config.yaml
model: "image classifier"
dataset: "photos of arthropod specimens (BIOSCAN-5M)"
train_examples: 48750
image_size: 32
crop_scale_min: 0.5
horizontal_flip: true
translate: 0.12
color_jitter: 0.1
cutout: 0.4
targets: ["family"]
num_classes: 218
arch: "convnext"
isotropic: false
norm: "rmsnorm"
hidden_act: "swiglu"
moe: "top_k"
num_experts: 32
moe_every: 1
expert_mlp_ratio: 0.25
experts_per_token: 1
shared_expert: false
patch_size: [2, 2]
depths: [2, 5, 5]
widths: [64, 128, 256]
kernel_size: 5
label_smoothing: 0.1
loss: "cross_entropy"
optimizer: "muon"
muon_scale: "spectral"
learning_rate: 0.014
momentum: 0.95
nesterov: true
orthogonalizer: "polar_express"
adamw_lr_other_params: 0.0018
max_grad_norm: 1.0
max_steps: 24400
batch_size: 128
epochs: 64.1
lr_schedule: "linear"
final_lr_fraction: 0.1
warmup_steps: 1220
weight_decay: 0.02
adamw_weight_decay_other_params: 0
Rows from block 5 of a small image classifier, named by matrix and row number. Rows with one number within an expert belong to one neuron, the router's apart. Each number is 500 + 50 x the weight over its row's rms, rounded and kept within 0 to 999. All counts start at 0. Numbers have three digits each. After the name is the row's rms in percent of the matrix's.
Before each expert's rows are labels from the 100 images, of 14976, where the router gives the expert most weight on average: "responds to" is what is common among them. Only what is clearly more common there than usual is listed. The data: photos of arthropod specimens (BIOSCAN-5M). In brackets: how many of the 100, against the usual share in percent.
# router: router (model.blocks.5.mlp.router.weight, 32x128, trained with AdamW), inputs 0-63
# gate: expert gate (model.blocks.5.mlp.gate, 32x32x128), inputs 0-63
# up: expert up (model.blocks.5.mlp.up, 32x32x128), inputs 0-63
# down: expert down (model.blocks.5.mlp.down, 32x128x32, transposed), outputs 0-63

# expert 0
responds to: class Collembola (27 vs 1.9)
router.0 100:516453405400499492521485554510460460407455487483447481514464528484543518584450465480542534531551442544562509528502584396481481491485433492465459438424502513547450492546491463511596469509502469
gate.0 100:429444463443518408480454531551479576445551466431451514484583469492522577443447506504587483462498430539462413506543461516556469558532551432520396443525537549480451411538436482495521458527534523
up.0 093:575553527612463553504533458446526416541459492548539507505464529489481439584583493478398493491530571487537571467446556519476501489435493593503565555510430452572536580475550495499518587444438444
down.0 101:455452539431456536511512452545520563421432472477434505464433406448516586524527544537522583544508480425510530499532455461447475477432558498477481521518631425535512611524461474511516565499523571
gate.1 112:472606442582538443526434387519447558502479553518467606516523438521360448483469418468517584471525564463495544462475400458491522533522552441559511457451439577530503511485514544555550458486428551
up.1 111:486635462572533437509563402496529519557509477509476551444526470487435516421510450488506539552535518405404498540468549493468484557492557519494489431480437514611510476505524558533526494537484509
down.1 104:596436544444529520488473510575528509553516639466480478544440444508537491458505474434490442477546460527443428526549520484537455418520474475468379543492489498583528665474395506573456447411475605
gate.2 102:515444505482483496477529405479480511590540535526514454522521474574524576554485479502477510547626439518487491531470464446536476553517526487471535436499545487468528350534542524429481490580445510
up.2 101:494524526517520476552447567419506462512554467499514565483503616451440505514511477531547512558437545486519362503407494590437499444537487515516485510396425477499524545520580564551551534495522535
down.2 104:409387519579547573470485451442522520444578458517451459530470499424549470560509480487549420464475496529545583441403485455413434469536559522426476485486396460507488524557460529554578469440522408
gate.3 086:472508577554501473583561566565438539512460524472599450525428399599599555574497549531453441561432535532533441467468510435440470425578489469482609478476448523468560506537459625513470409480542537
up.3 090:440436442453478581504496502555473546529483540484503550551504584410429446486529481473479540380546449472479507650542365548467495486539508546604449514479578504522468461421422477426439533467455532
down.3 091:517524564545541397552420550436556515501536509479560535532518517539505428449527444590561570504502488437546378462544485440472487535533467581511583533463432512406523473483500486545454523530546460
gate.4 096:596476483464526498464514497624576434517350522476501463553521503523507520471562516484544547469498431534583523494459462527456543384475568532591499464489552480547443439526452474518461578471505594
up.4 092:445584446553430463506465522426485527461602471522589555476410521480497494542468460514445513524463542457434443514495579539546484672537422428456505507514392478506553564424532574501474409493540397
down.4 104:535543426436471530453622606505473461559457499545544480506518542564555437518557469444508473437495524434507575447529368510557510481617478554503512470526529508496530495439552495581509456483466581
gate.5 101:445523509433579604565489526516538541557454450575451533478495484519491588596519447542505578446459454479527460424508527532496500542477582470533550449504464573495504484488454517530531467438422476
up.5 108:481403520460514570535547613483479534496460462511464495484496490523591542543486515550483490650524403499585466468561555487558553497509503447451449483441497571461516502498514511503504455480542502
down.5 101:552510481488515578478596565444540524563420481510551509511457541473520556439557492465449543496507473459523552448518438474451453497549434535523494505517490508401501596583528493598541396476515443
gate.6 093:502625521527475556471446551414531479479469378508542522473471441428411481513537463552563475441596440539477436533473518561460517501513446539594594448493477462562548548397571506478444484420451508
up.6 093:488425598478467439556552514455494570466456546513455499496542466532528537464495497535414567483455609505465509409611440491545471481512490508358421534500476505444485545556483512529518523547563436
down.6 095:541502474524570501508386528490550502472513438483507459461450520548560575502522479565531597528537368526452456438473518487492472587486422503489507557446537431495488403587421525388526564461477539
gate.7 114:506586452382479452577479445518505544538427521482570519465475479508587494572509513458559444478506388496557483476458481561478549397553411413539464486505512483452479442477428476442451413480498480
up.7 110:517561501443439526573508460508477558582405512490530462464478508492611549498523483457479439446508406577572470443479482589466548417508471405594423561491529487458523485456434490398442475483552494
down.7 110:497462519558481508474447503555495528526483484526504473535496462516557481477649488494548392459469522507526468438535566515483476464581569531536489638499493507507561580497538478532510471552489528
gate.8 104:553498586509564546500492501368490525564555499509356524501453586549567499495461546497449522435515417480537428451496503446547494573565422469488485567530460410479493491523535556593450520541550465
up.8 101:530460584522559548503448521424460486529467517508355524487501572509516511489390531493436553420542437498558426446474536440582430570490445418441491570499459414433501533526579555567420444557550488
down.8 092:348525486444609470474446499446484632491501518551574551548457513535487549546589474443450568511519520512464503468581425534547546522534568513510467466432418490468434571510531569419540507542539536
gate.9 086:562508409639468462469488470463478491466487433534527491511521454609477394544555516463466478478479549449545606496494494499597514552459509464473528533424531548550474448552512622525436454463396521
up.9 095:479512542557533478503491481509469412512501519430652528482491479598528512467449497530542415523503519426540520435471523515532456450410509586471473522509562435482607453571527525515488474454460449
down.9 095:430533375469472525494446498522583416476417536492384539495468547525458568410444548543455491496496523531462552516505446478543453510503536478458495537444477469473542508546457506420540512543488548
gate.10 101:484504559421460401506565554512506498513549419565568500478457453542636537436493557520554562493514466452459397546530536505548560444498563492553575514465521470480453411501405496454458521544472484
up.10 099:527483519563544603456418528467414513419473414480600509485482575467556483528517470543455527537368449509480460603463519520552408532539458540500481601550442536496580415512567493514545562434495445
down.10 099:546492536507548506443447446460518474445539423542556532503514470501475478472544515466494436495436626572576410573451508568489491528464564497594511528495467517498466543543439538612537437510425499
gate.11 100:481425497551483497530450477495516546474516614504570483499521506470593502571424502432381574465494361456465522379491552470523466547545446404492514519530373400423393465496482608440471430491503483
up.11 089:374514598533613514567527551513566482556513571532485468478464440502622479513461490516408571559474438483477493494496487395495449535501448438422539456531466482538400398519485510449531436550504547
down.11 097:485403467580525526576520541500525475503547539481468479554447464435566511485586449492445460537487527443465427641549489516481544465479512570582445505426477516559444553493421465519521489528489525
gate.12 102:498502500394497570494580507555480516505441453508341488494475463504459534443537561499557421516524432560468442525544475468480505502558552496627616494465457577485473505565429467488542542482500617
up.12 103:513477455612515496457541485449489547540624547537555518515501571542489479554562463472568571530468458521528462499509500529460463601461509532459430582534503519515557453416533516510435510500552457
down.12 106:528468570556591484523543428410480532439508506496569515380509491508519488599524463500504535511509614498505459515549528410536508567554532449454475399531439529502456536462609509455491565553535529
gate.13 105:532546540355446553411468446522488511480525419533586411490487513510514514498486503447516476430534508543441475425475486557501522523502520597476507597518516450567572580525441417462493527539548457
up.13 101:553585556350464515448531476535462473511524434531604453471433595470484493505440529421521434464477503493433503438451562501487491516545477546468515589543529436595557543565426419485514497544513443
down.13 101:521436500496569482492469442546500539466616430492545480457572497448538425527498511479579609542463586483469444417469452523495533499454580454517561600449501474561439485425512521457487518534515395
gate.14 096:511407502450498536495516417558399428496611493502411522418543545691466532458505509454503511431529527550533463450559572441507457610518519401489499493587517491470449441502514539547552465551473485
up.14 091:557365540473559552447491517482459420503572494460435473462555575630454496520487518514552534440507441596489416451622518464503535587443562408567470477521486467424443487507504604488550469527536423
down.14 099:510569535555580488463466534449477423559562526431468478448530526580455414564400492452435527529491547456488542483437488548509467566488420439596431520473509550454394457507534486497467501597530623

# expert 11
responds to: order Diptera (94 vs 30.6)
router.11 101:509410488583453541452539549417571527557489486479474543587517479466391509536496447553480539453515520466452414526562466553544437563484523490546481441519524468513483478452572547527545512481584536
gate.0 091:508526513437496443585555552533536422478546551586481459503541503531599571396465507512493520551512447521430413523579600553588481551503402479512531442466488493391583476448492543451488455594418450
up.0 104:525546470553467445566509491550507498503657588553563507489468436554593525521587409450526485517460452486417469505492459516434561502482405578478510473459530543486552578512503430518480510505472474
down.0 102:417515498496428519518549450552511441492460614510460515499351537550479522556511476553511568582467516448511421368512533459522497419550473482429529520566543442543499497501486467487449614464543553
gate.1 085:557525498437501468544474614526388513454591491437446555431513443521447517509507481381471363546564495448520504504504556469457516503418436501541539540484498510442472626513416518559464465512443492
up.1 105:537515506420577584522498482512496526511519621475493532548461525516617456464501544519391551419469541498549544567518623505606474502552409496507515445435478468474479483498420412468423538485466509
down.1 095:469440473490571440595526476568528514511407549565398483441522546455404533497524523426577506519482500467529547453423500439528420506478414489513470556573518467487442602468466458433527571474477624
gate.2 101:459444553420451546471474454486429492478520386505537481476541510561493577481421479576602550521587488494484488433491542532476518527559455544511513532527570511552583626413492503538461521544493567
up.2 111:449506620559487493456424459446551573590488478483610509486476548487455552501568516496475520496508599494397527395506452483521572404412485486409457468536477473527479527412569528554515568435524564
down.2 108:524578511558474482513524459440579549518520552499535416453440559437545501485444438468530525416532485601540526471566433514503543517536549523500459451551383472583423471423496519424540489482509632
gate.3 103:472513539503514447513459493435580502602451451485564547495518505504442533469580528566530520523580479529525456464559370533499539398475534541466495460531401473515542361425485535454532573489484551
up.3 099:462570525513530481485392501453598464602553442513562548497461324495431466457562566566570504512524427522562435496545342486496560544536569528482534469533463506448547375441549482514521483484466458
down.3 097:485508469491484433536463484530528481500396574538463522540552517441416541480566502451557426576467489496547522398511509482481421478466517508459479510442479490459411593558539454495438497471493417
gate.4 102:405560490488535530456455529592564509444490530538448487497529480390465428519440520494658446475546528510524511564516454526546495520535396486483538440538495546526495593481545558545518495511523432
up.4 100:471601472586523543452436443555522537571506498506533502498496466395520477514493512499429504471528505512534492607524446468577467534499414536486494458600436508551511507407534526493507484469488444
down.4 117:515517591518525580496587536438406507529528514504513509522466607502496465520483430539584469524512578544472573548477485444570453527507381462535552397506470545516492359530524489437574526481471594
gate.5 112:456440520443467486571545528413556468417454478508632554492484486551533508588579451448551486521417478427425532525430514501497512492445550492510547431469469525531366502543511582500497457512531526
up.5 100:533528498371435570538519401417484495560553550470628441480548539505510524495486518513494466545526543505491422318493453435495464460483534517524520485499444326558496518483523587512492464528512500
down.5 089:504494591511479658429500450512499499528435420477511502503477485471440489484531462408530366449502440507519552504477443519505456563460536503574500540478532549542510473564516510558483536478483398
gate.6 093:374518539571437577483530500569508469450419533453443493498551372494544463468491457538409578532509601496471491493536375506521513511464507494484427489515449533504497566500652540502526475475577455
up.6 085:429491531619442494525527553537463515408489526458496504502543548566637533454534443448352541514466578500497454473499462556454485482517553499503449476529420529520518517473568501476519508494582466
down.6 092:489484498541569363482430496529531521516501413456519549488540477444549476481547532436433547520482485528507499586483488486400488519555492488415452438464566554501422471523506516485474569433495324
gate.7 094:578434410523533523450434429542539549532409520581455474542409623575513480452542514505489517621439506565507509436500571455468457348470544444416470516514415546487561480514570498486502547452501547
up.7 100:510578499541479520576610514542626552580508489574476382524523487554558474501555469481499514441459498526540524520538532536539448534536519508482474485545444504441489527494503537560469437512464427
down.7 094:508498499546481521544609518482592490571545527402407521509411482504571497476518481508417417422470447533469494425501505477483463440539557507473466488522520507615518685537502482474539407457488472
gate.8 106:485533571458478567484454567482470505390472493515556484501565601499375399452496523565567459483494545548538433442467485507547447309467515460501567476469479474543480461415495525447494545508532493
up.8 097:397505572494468558535512499451558522515377556507505495529559452402393409426503481550510496527529380519510470402483477552550466417512525496497522515503475552522476418431500556466504475557523477
down.8 104:510449471488458500453550536507481529569493563578636505501469505490457426499508530453498411520488586448449537513516539486476482366480474509529479487566560499644593600382435545527450441445562594
gate.9 096:567519538538565601544523504457433551571538446453495525524396633530534529509450491448493533475499508528441548508466579491515531507505505534398459466490417449528473349502511439529448499496487477
up.9 084:496521467480494310475457456569467447477526518498536529457577404500478466498534498479505410534502556482515496493522412524426527519523458485589549525465517542465513576595498527422585431511493454
down.9 092:565473423537527420614554516575499497535430535453514510464486511458528483395516480467537455536504505530523363536516573417575427559487424496505436428528405428570523406407488522432531527531530566
gate.10 105:551593561380532579508514517455508529473367578469412501500520501501545556443475525508557564527514534531548452532501537450497513502447483459509518523526471529494561367548518528520538513518566527
up.10 090:569576570435504603512536513479570563488354554460434515504558516496512550465466503484525540459500546514555447499529496480451508499451540495518564579487445537483502366555426502521536459472545525
down.10 090:438381506534558595430498487461433586451531395500493539521491470538499509472550557511547568484496462480519550524447344454483486433516457508589504477598506548562529629554469510572517456494466487
gate.11 093:549518458441498506528521545555373518519459429494407547500501505557455524442506497553523494470508541581504403510505472485398462374491456497490494480435535433540475436584464417435531597513454446
up.11 115:412368564605457547438470541604444474415490499536447558509511528572505506494482546487619505608541559589494455438507475519452478438444456481395514447462504518506436546492488561422526612510527546
down.11 105:490489555359448459496504495552514593515575498512604464539499449555520494526499400560491631574449535425513466478452447530480526549484588530518481418432468475497549582555499443465533449501544454
gate.12 103:404458473343490433523485489461615540505516507491669520456540524441507465518416476539524408419528421551580538550501463445470485482510463539496492478499562474458506471432414475441493450513438519
up.12 106:547479522490523509488429495478442436523539565452619521512499536523519548527562529468563576547421501537470503405460396543487461510585466504455433476467450456489489537537381497539535530523618553
down.12 103:473466495601590557436522544558482479536505446526518557460491485551475575537556565568604434458480525494577552418478556472523459418546470482468481502372476486463425421544416487525477544448485448
gate.13 114:473380393443539554524526506605617453512631514503551503548438523514468557475536536515531650586521573572518521511497548474570452543487583572442502435487510501534479463508423478604478532538514521
up.13 112:496387418390454585511531519582490433466437504521527443514459476570461523492566474541459495616543428540543503603467556524555459546465533585559491435469582565489536420489591536415482519558476479
down.13 110:491518520522430539445481507414489476572559538566561469611516385440479477493492489518595438399467438578545539461419454530663426479478515476548541459509478511495574471590490450623519460470407540
gate.14 090:547541571515493451497455559488548438473584545453698491551449573502506491512456512490504499578416443464396507490499425483463448491523508514379565505500514470476517408449550540487435489518521526
up.14 116:465477590482604463496498400466585489501483499500564541511523532467500511542501505532629498553519544618551431441512447463453490433552493537463504592549463516513584525522462550524520421494560552
down.14 120:461510461457447582435436456526450511475619448437561458464455537586469443540429521646438491538528538492466479526488536466467537580546468494458518443470484510548419577485553571524455517521460399

# expert 2
responds to: order Lepidoptera (31 vs 7.3)
router.2 107:587526536513572421486562462469502448485469456499524629575560444504517475472420445484520529484503515512456492463400510554554541477468475541496508455486568516461473534450534462533564568519481579
gate.0 101:510494501694541527515555490457536463457495480503520552505469470581450517526440518499549542583470576502560484483580555550523552384506548506466515507443446439480499391546609591528485533363518481
up.0 102:503429557380509441493457492500539518460530477533640462446559431515535495512494452501613532515446527523449486485453537374473490495479543396458499484576581569538507591432498489536496530513423473
down.0 105:537496509540509581439459497406474471457509544477455505480549461400567467486471489561544445553532501533502452458544525595584518507486620554500511487416499506510577476545483521512483469501513529
gate.1 093:551522492428554523513379563597476471513494582501576559487509459492447460570491562540515558465498446472519566538483479570539556555495447525516482559502487573443500571481480525456490564478553452
up.1 092:404447428604512533513532397404532508521531440500550486517573590612510552473508435448489492446519532527509543492514526428522424474477513501581458552499520437515476500539535563560455443501425497
down.1 094:489508496481516582486590441526412503491606603496429461459452560492529549482497527543608561488491542459547411563489431482562471524434443508542551610494428502495497517601499536467572520519474526
gate.2 092:510551536523560469451491502607437512360453544542417444503425472590495567488471492526403489486481467534591518509553397469503560543480502466507493438471460551485504519537520572496487533429570507
up.2 095:479501495441453566564500411481553465548521454489616530469565602352480470416448525542580561485448571497426401524459540514433497442540425499540439498535495435515444506473557421509500469469506451
down.2 087:317501464447551506459535608535501536468597530448521547507548542510513530450554500470457542526504482485477468459562416502477501500423589508546543516565520509485496438562436514511470546544548520
gate.3 104:520487477453508420521510421417496464472422454531510493522547558539506534459448493517515444444478464488471486553499470560520520520465507460610532391436498468441495421652593526428503477537525534
up.3 102:458505516582474571508467596630473472536548490479574515492459452455548471543549471481510552539513536496533485460511540422485482500513505524408494621548489566525542540380409438557501521471506492
down.3 099:460447571462525540513462577609555529466512464461528566557481380587449506451503585511508507594521540491514501463554360437495492436515490553460443498547610512543506575448467432635510466477526421
gate.4 099:447545460443478503484579469457521539522499512518452511477508455537471464534426509517460520487540407461531566512428537523545430411435521506578542542588457523484503381541529465513500597517416545
up.4 096:446499412430514473497545493481488513526455506515444491490522431490498454501394555540458511449518382398466572527395531520566474418442458496547528562531444567528531344515509488483505600511420525
down.4 095:546431498474518451501499528495439526471610501494494424451476681428485446433521484544516534497548488501517512483494522518500493495458508592565482570567449463569419528479474517461583481519431482
gate.5 102:479593497510432542537476534464480469496470518529484447486475504566425470464491581587482539387505457498485496411529507465495402492488432445523425552471460472514448537466363457486574505508631519
up.5 103:476619473472421568508489521470477460485450500537465466499504495524396462461464561582485540381470455463468440447535505457487377596449440459493419563488419468511446538459393492477537498478614517
down.5 095:520516521489436513570582455410488508479535499514535398525490519547466549543465417567423516473466504563383526381485515512479564469482498510571492600608507485453521392582517546449454566466480498
gate.6 104:464487578493504459578434480451416593457449453506450533502598606513560541461473494557508555605520406499503522405510625525586523524449416486408525469445473531444468551535566517498506495601426523
up.6 105:515485534550493424589454438446462574424440394491399541523526507441505574484461469596425620623523487513491521454455531601560565588464497483511490473426425542424484592559483520559516481567466512
down.6 104:559503520613464506522552481364459466579431523477539510540563495382455483524440492596506552477497542596433548563485430504461496477494464481453445476526530520538504424544521475469458578441578492
gate.7 102:526517463501524448532515439494480541470440582532469495507559391590475458485546448500490598603462476450499454497502458446486537478546407541461428509458562534531626667453427566479523516535409502
up.7 105:568465406591527489470423510435391578428454466559587443505464544494495536454485467494427517442481511563507598502525498495545499431484498564568495472502409515564470559462491452441551628426526453
down.7 096:540465559494540533483414422441508543412501473477440462497489442583480485571448478423493520465540564472487601550520432546430525549573493511517535515508543494492508595488523460561506481529510512
gate.8 096:552551494594498514627475556575471477615403415546479475533513408565541572511553502397566469507502605471469506440483446532491464534595569521462482539549491485460488399508518368436470444502486492
up.8 094:470448569546537514547531505487484472527469467532545521558490481544482508505521465410586491490504516522505366514500445545443456493530585552669554407479586442492462470461543607500515475494484473
down.8 095:482507476410447574523480522450555508587479527557513548487530520462462634489548549547624522479532559486511495574528359484409500475519427491522549556497463506457459467556473484568493469494465484
gate.9 105:526522540525547610460555541506559490533503590527545488517472474493547506532527516439524568369426480501491520503481573475543464511513455535578565496452579426553473452470455519452474506496551566
up.9 108:509529547434554437521537504530413539405517443512351502501441497435494482442511481476565436527507470460482457466492529543518553481448439507454479465455491481476518525580511490511566456542450484
down.9 103:409470540430499421522448559518439579451489392521402438442474474609581542506525467534516594621546540390489468480507511499465498567447543543413518518415531491460568392434488482417562613478511504
gate.10 087:536494415546611499505488521506466592501446444514437425528467552459496428446510461465485438532571460530530527522434437506533434532536438478532511539488504454554546502534463408445510456456509545
up.10 097:527513543463458461522546478464555482499460465529472406516437598429508551428548473456460451521502482499504530610497634515561515580560477536497478568504519488510520439518566486457449439501555530
down.10 095:533477511379511351470454513457552480552502588503561454504549480486559484457478480415496523553508474529557472419464511509451476450472568485482489555411417491501517418629433472503511541539500513
gate.11 084:527571416410587472493577450388510486530534470516587472523462635489396524548493502507472500403430468525460509513499493462437498434519572550425507526470543475582517492568551523479452491481472481
up.11 081:479514439379504433520520479446531439528453462483477494529479516482436506520490472527504448341484544575444455549514497483429446450545577509496490439409610461525503496491441591471452513457500537
down.11 088:424471501623452522481468488572478399542531481474497448422510470567569415530508618403506440517470494500484450486476587471541505404545510468434544465507495461604507573493548512432563612443424607
gate.12 105:437427542505574508534495514632387484464480437482499554480483537489550539503547521517533464421519574514544463374504447511496467510544489504515410532453562508518497572523470590436565455417549467
up.12 102:478441538589435460515455548492585331399419545482502488550463392526489506467518515471509473525454435438539585549516453511453493446501416548610544620534568456585510480544499584498517477429458547
down.12 103:490501505458575445546412561549476571564435420514459471509580484543580475539602570512413437587535510453453452402575479474472509491449526478449409408511480469512456509437430496566504543506479480
gate.13 091:488519548528516387545547446567467457485491571499513509515489467458607505503420512442515404511528466583526550469468508509523446532514499540633538494473523475480498482530508475484468474513569520
up.13 090:484478579546494393533565453585476474510520543476511517516504454447594488498403491400561399491518503568516528454453538497491453567528531548626512488472550450449448536516532472472476499476538498
down.13 095:458535547468461439438489588577352524487550567527448532440537623589460537550649542398514525533475507479470454431436463511571508456478538464493460470504400472472466449486472464479514410567533492
gate.14 107:489514437486383620538441602509565467485605484539610580475485485480480532527565569472576584496490540523515530526538582452519452490558478541648526557555480541534506508448426460524490565486470468
up.14 106:492479479500431572561475566496567413416521437524603576515516449471457507558485559512600612450492583501521495464559573501519428536550498504557435600489519561479546532440432458551437605504532466
down.14 108:546561506549500542512382491507513500443556467517471499516528562499542583541540503398446519499428487461435570480454411488421475508435511486519450529574450536423502563583501511552523504529467414

# expert 13
responds to: order Hymenoptera (41 vs 20.5); class Collembola (25 vs 1.9)
router.13 109:543614502582590441484514435508579584602503600595514432543524561571523451417551449474485434494513556531506503500480473472516403504450532468431476471455533514502502565423513479453515502489527489
gate.0 099:508561440450576540453530633453515491605408447477444577506475557506509525478555478578476573487417490560524443608506605435445521475582508509491538569447407466492498558496516587494430463504442594
up.0 094:470422595563432460552487463511525482366457570472500416478516549500512512480471527455492504400581519450510587462532500567519466491443495515530479502547585585518422480483508457455552540471548447
down.0 096:495507461467474503478513492497515459513470492466435649489448495576562541516511508582492473536544452439565480509484512491424475464512454507441464389454552470498565460419527538499487485420478508
gate.1 095:455428509438563526413514469454469453470495497632493472528454455581564573488488491561621560452441494568504482415483479509490567511458393570476494493405564454474520529506520558509491489485571510
up.1 093:489447509480440517545427514480543560438510556514421496467490488410486446510574512454424512492586547459470500540460531515501482486465602507552529405477601564580574480533560504491550455460439433
down.1 093:493568465532524515510431520472532412458506401469414522424496608493515478472485480532512530531562504595540526618536477490515512555520522494468597547483436542530427546515514523457475576509458608
gate.2 091:493434491484438515550500593507452445387495611444457512511465461510486528511492547521557530431544557460404484503567480485504498437503416568436449516441432472541509507440528674493558615490518534
up.2 093:463364443519492487560443541458411555451487568435474504508568500563380482543448465485483519415539575527522487517506602491503470446471479552449437570444444493393513444396518648482488618515516545
down.2 095:430579512458604560549563458524481537523633487479503401426513535490536595542448532473510439466506574533414449489450568503533528486464500428474562644495560434496523425535433496492449482511495526
gate.3 100:550605521567471455517493420498409541584511456584436507498509535534466516489510520480447495653494490528521548485530582573481454565523586455531458532530466491492504418474564461645524450561456588
up.3 092:394490406490502539451465539575478430438512467490524494517493444419491520452525453584565405442578491458531473464498500537662494438479496446457551391516561530538581495528519462361504488486471487
down.3 098:472417540447465624502463499443423485498525481486473489456532485550415578522582430497386468541471525427491507603561513416580514542557448461468479475543496500531408541519457512509477561529495540
gate.4 096:470475571300470497516488502434425459347463581577452468495554472545524469586444475519597462524539448491550517524457501481465511448468562381551588500541543445482561551506484604527504535493520507
up.4 100:431644490464524587465574466466550501507584475498515452501466658604546463494515480537460535553424538521528482546514489478479529480424506463622368424477565496464490458434535550507553576503444515
down.4 096:485421468535516556442517436403569537497551455496494507509475548433515514561537472460479557447493457540559424511511494483413478577466476453450519531496463520574428582567498481548505449461496599
gate.5 092:548581513480389534511555495610559556473546439479527527517408451381515437541534531484450481504566427477471529540471527482443515525456520416449451486485467520451491444493491552628425459509499462
up.5 097:529481544535577516527458489490431434576513581522487459462592444475469497486455491536550404520418493520502360440498514547463536461550539557560533446523534488440530473585474431385544492521444548
down.5 095:471423481561469548522560548517392521530533386456483565526494448538445519461499467482502502487503482578580489494472431476515507512613502506554470503483505490556589496378488496553543444527512543
gate.6 097:521504471476568468575600541474498574549532601477511469503492481569476518479520541521461504573493446532443435506471524465388456511524573534550428486468417408556488392497428626484559511483489488
up.6 092:510487410462446615515476453565558499473455407565554464497492430426497465459394490510593516362512522516591554482486502493622525510482496459511590513475489494514549494504539429546445462496448563
down.6 098:544492504607489408413555483398522510447497454571518564531535438539514477531584425596470595455496512494445506504511515542414517578438527500485469465532491488438542450532458449497482495470554456
gate.7 099:529391475490548444498439520430482437522583522524582491454482592520529495518510491503451559572577487428499418464507570489554482587470495433505557482499486455491622460463403510485546435565490581
up.7 095:499408475579493393511477489446507425546519533516501478497474526523535524523515470467449516551522495425526467485465561506515491598468515429492536483480484482481608489432463527467542405585480550
down.7 098:542469492491503534512523498479492510555584550547510502515492608504433459531472475505477521457516539458476494557431489523572507504519402480453531373484515447496533564475543543429546453518483472
gate.8 099:486583446552589556515506522500541576520420503498410503514542501602456598554478461503562463554477443489557587489515477519612515522519442561419477441516500526527476463492518546493531516463511417
up.8 103:472591470444388560480515496477446504498423502518497476548443573482475450514538492476498456536524406440538450541541483519512546575494471518462511472523466523500536576510502553477555422509535464
down.8 102:472597505511476464503489510422483502442488544482510508453474573613468565470558442531556553472479408468569462483464518480511521486510475516531486547560520547482455601524445578422505499456440612
gate.9 098:459490440468435550479573609564544569537565520420509565450480470438508512455446512521521536541432559499537508604421510449483483484525492519497579473446556475534474499552427511534545418470404523
up.9 089:460532446442441494441546606556542592471547500435498550504476515477465514471457473530494470521443542498557535600419538438515491476449463527514556451438527444520474454568443496495501472448445469
down.9 093:472493488599552588489406492572466478416478455526471605491454573476504486551552473498496448481568559376523581409458396539478401585473507500457520480453520490484557430520525531507476544487540476
gate.10 103:486617402525512533578550486551515473472445479528370493530486454450381509427489441550469459470493472607522509557593494506588450554498567440564604495541433448470534478486581501424481516476528548
up.10 102:517526474619463491541440563493438540437447497458340525476522474420536516481412501483446477418515479513405423439478531493583489501515584437573499499469490405478514442539494445529557480504481518
down.10 096:396503489403529500546451511479507510552485471516507495548446565517404574461488474624581539532514491464615423452494606517577421437440451437506511512491466501508347424617526514422527552530531549
gate.11 098:393490436532505439525482459449551558472479408494511463503456359474530527515497462479436586470545522460442535544505550569501521567495514457497548387518589498502511488471447534601524510580550459
up.11 094:493474513443460552558524493537602512416449593479499502444503424518530621530410538510505429458453474500490530493447406486585490414488503428501539496518424521528451327486496511467467426434450516
down.11 099:496601470548495446586477468431530410468481552421533525551539506468415470487495429441474542501518599593469515395461484529548528541563470456513447538559526505483462393538547578550509425507583499
gate.12 104:465492487543572569586478591519437485465571507554511496469427437643378556543493488522581586541493550443484495508524619506452541437527570496508500523492466509491512562475428408507427578565533464
up.12 104:478444427497545558546472600528468467495622471511579533488450476632376528601501504528581567506511529452495484505507641518487554496504586506505446513523516490482528536462484435502425588543542480
down.12 103:574500510542508487575498457563551416377643425541520465474506464498567429456553460513454512505461454455471473474494397576571459528560588506533466484560506487509379483498559470540503517507462463
gate.13 106:508513427461483567471464464543532480434548553572466449530511546470467532513560495389383534514513579553524623541598598527522508499497487448427485445496530439500499560490506526450461483532461530
up.13 102:544501466428416617478459466557601533554480572580520460513489549494486484524528482383408513470490540541488565559527495505489466607505467433508498494493458505522454491428529518427365439466506518
down.13 107:451452476604431505495493471467528532501418575475481545437491554503449475535404462569469565537490441496517464466470544487502501532453431565590544625545432490527531432498494515432494542520523525
gate.14 092:534581376617550483549516441465494548468400484589516448461549565653468494453536535438466589364464547540506454432470485550492487528509492595547514543530530512549495559464516553556488499506427516
up.14 099:508488461583418394516519492464496538490513493507478544514476448561514450536588449485424575451468565460544475485520580479468461518504578529403493485516539555542583635495528468481318582545529557
down.14 099:482418517567585473472517493585606574513519431420552478477462490533566459452506459540520491474518371457466545531515418484543535653514436540543530536518475459501533542455513578490526551583493526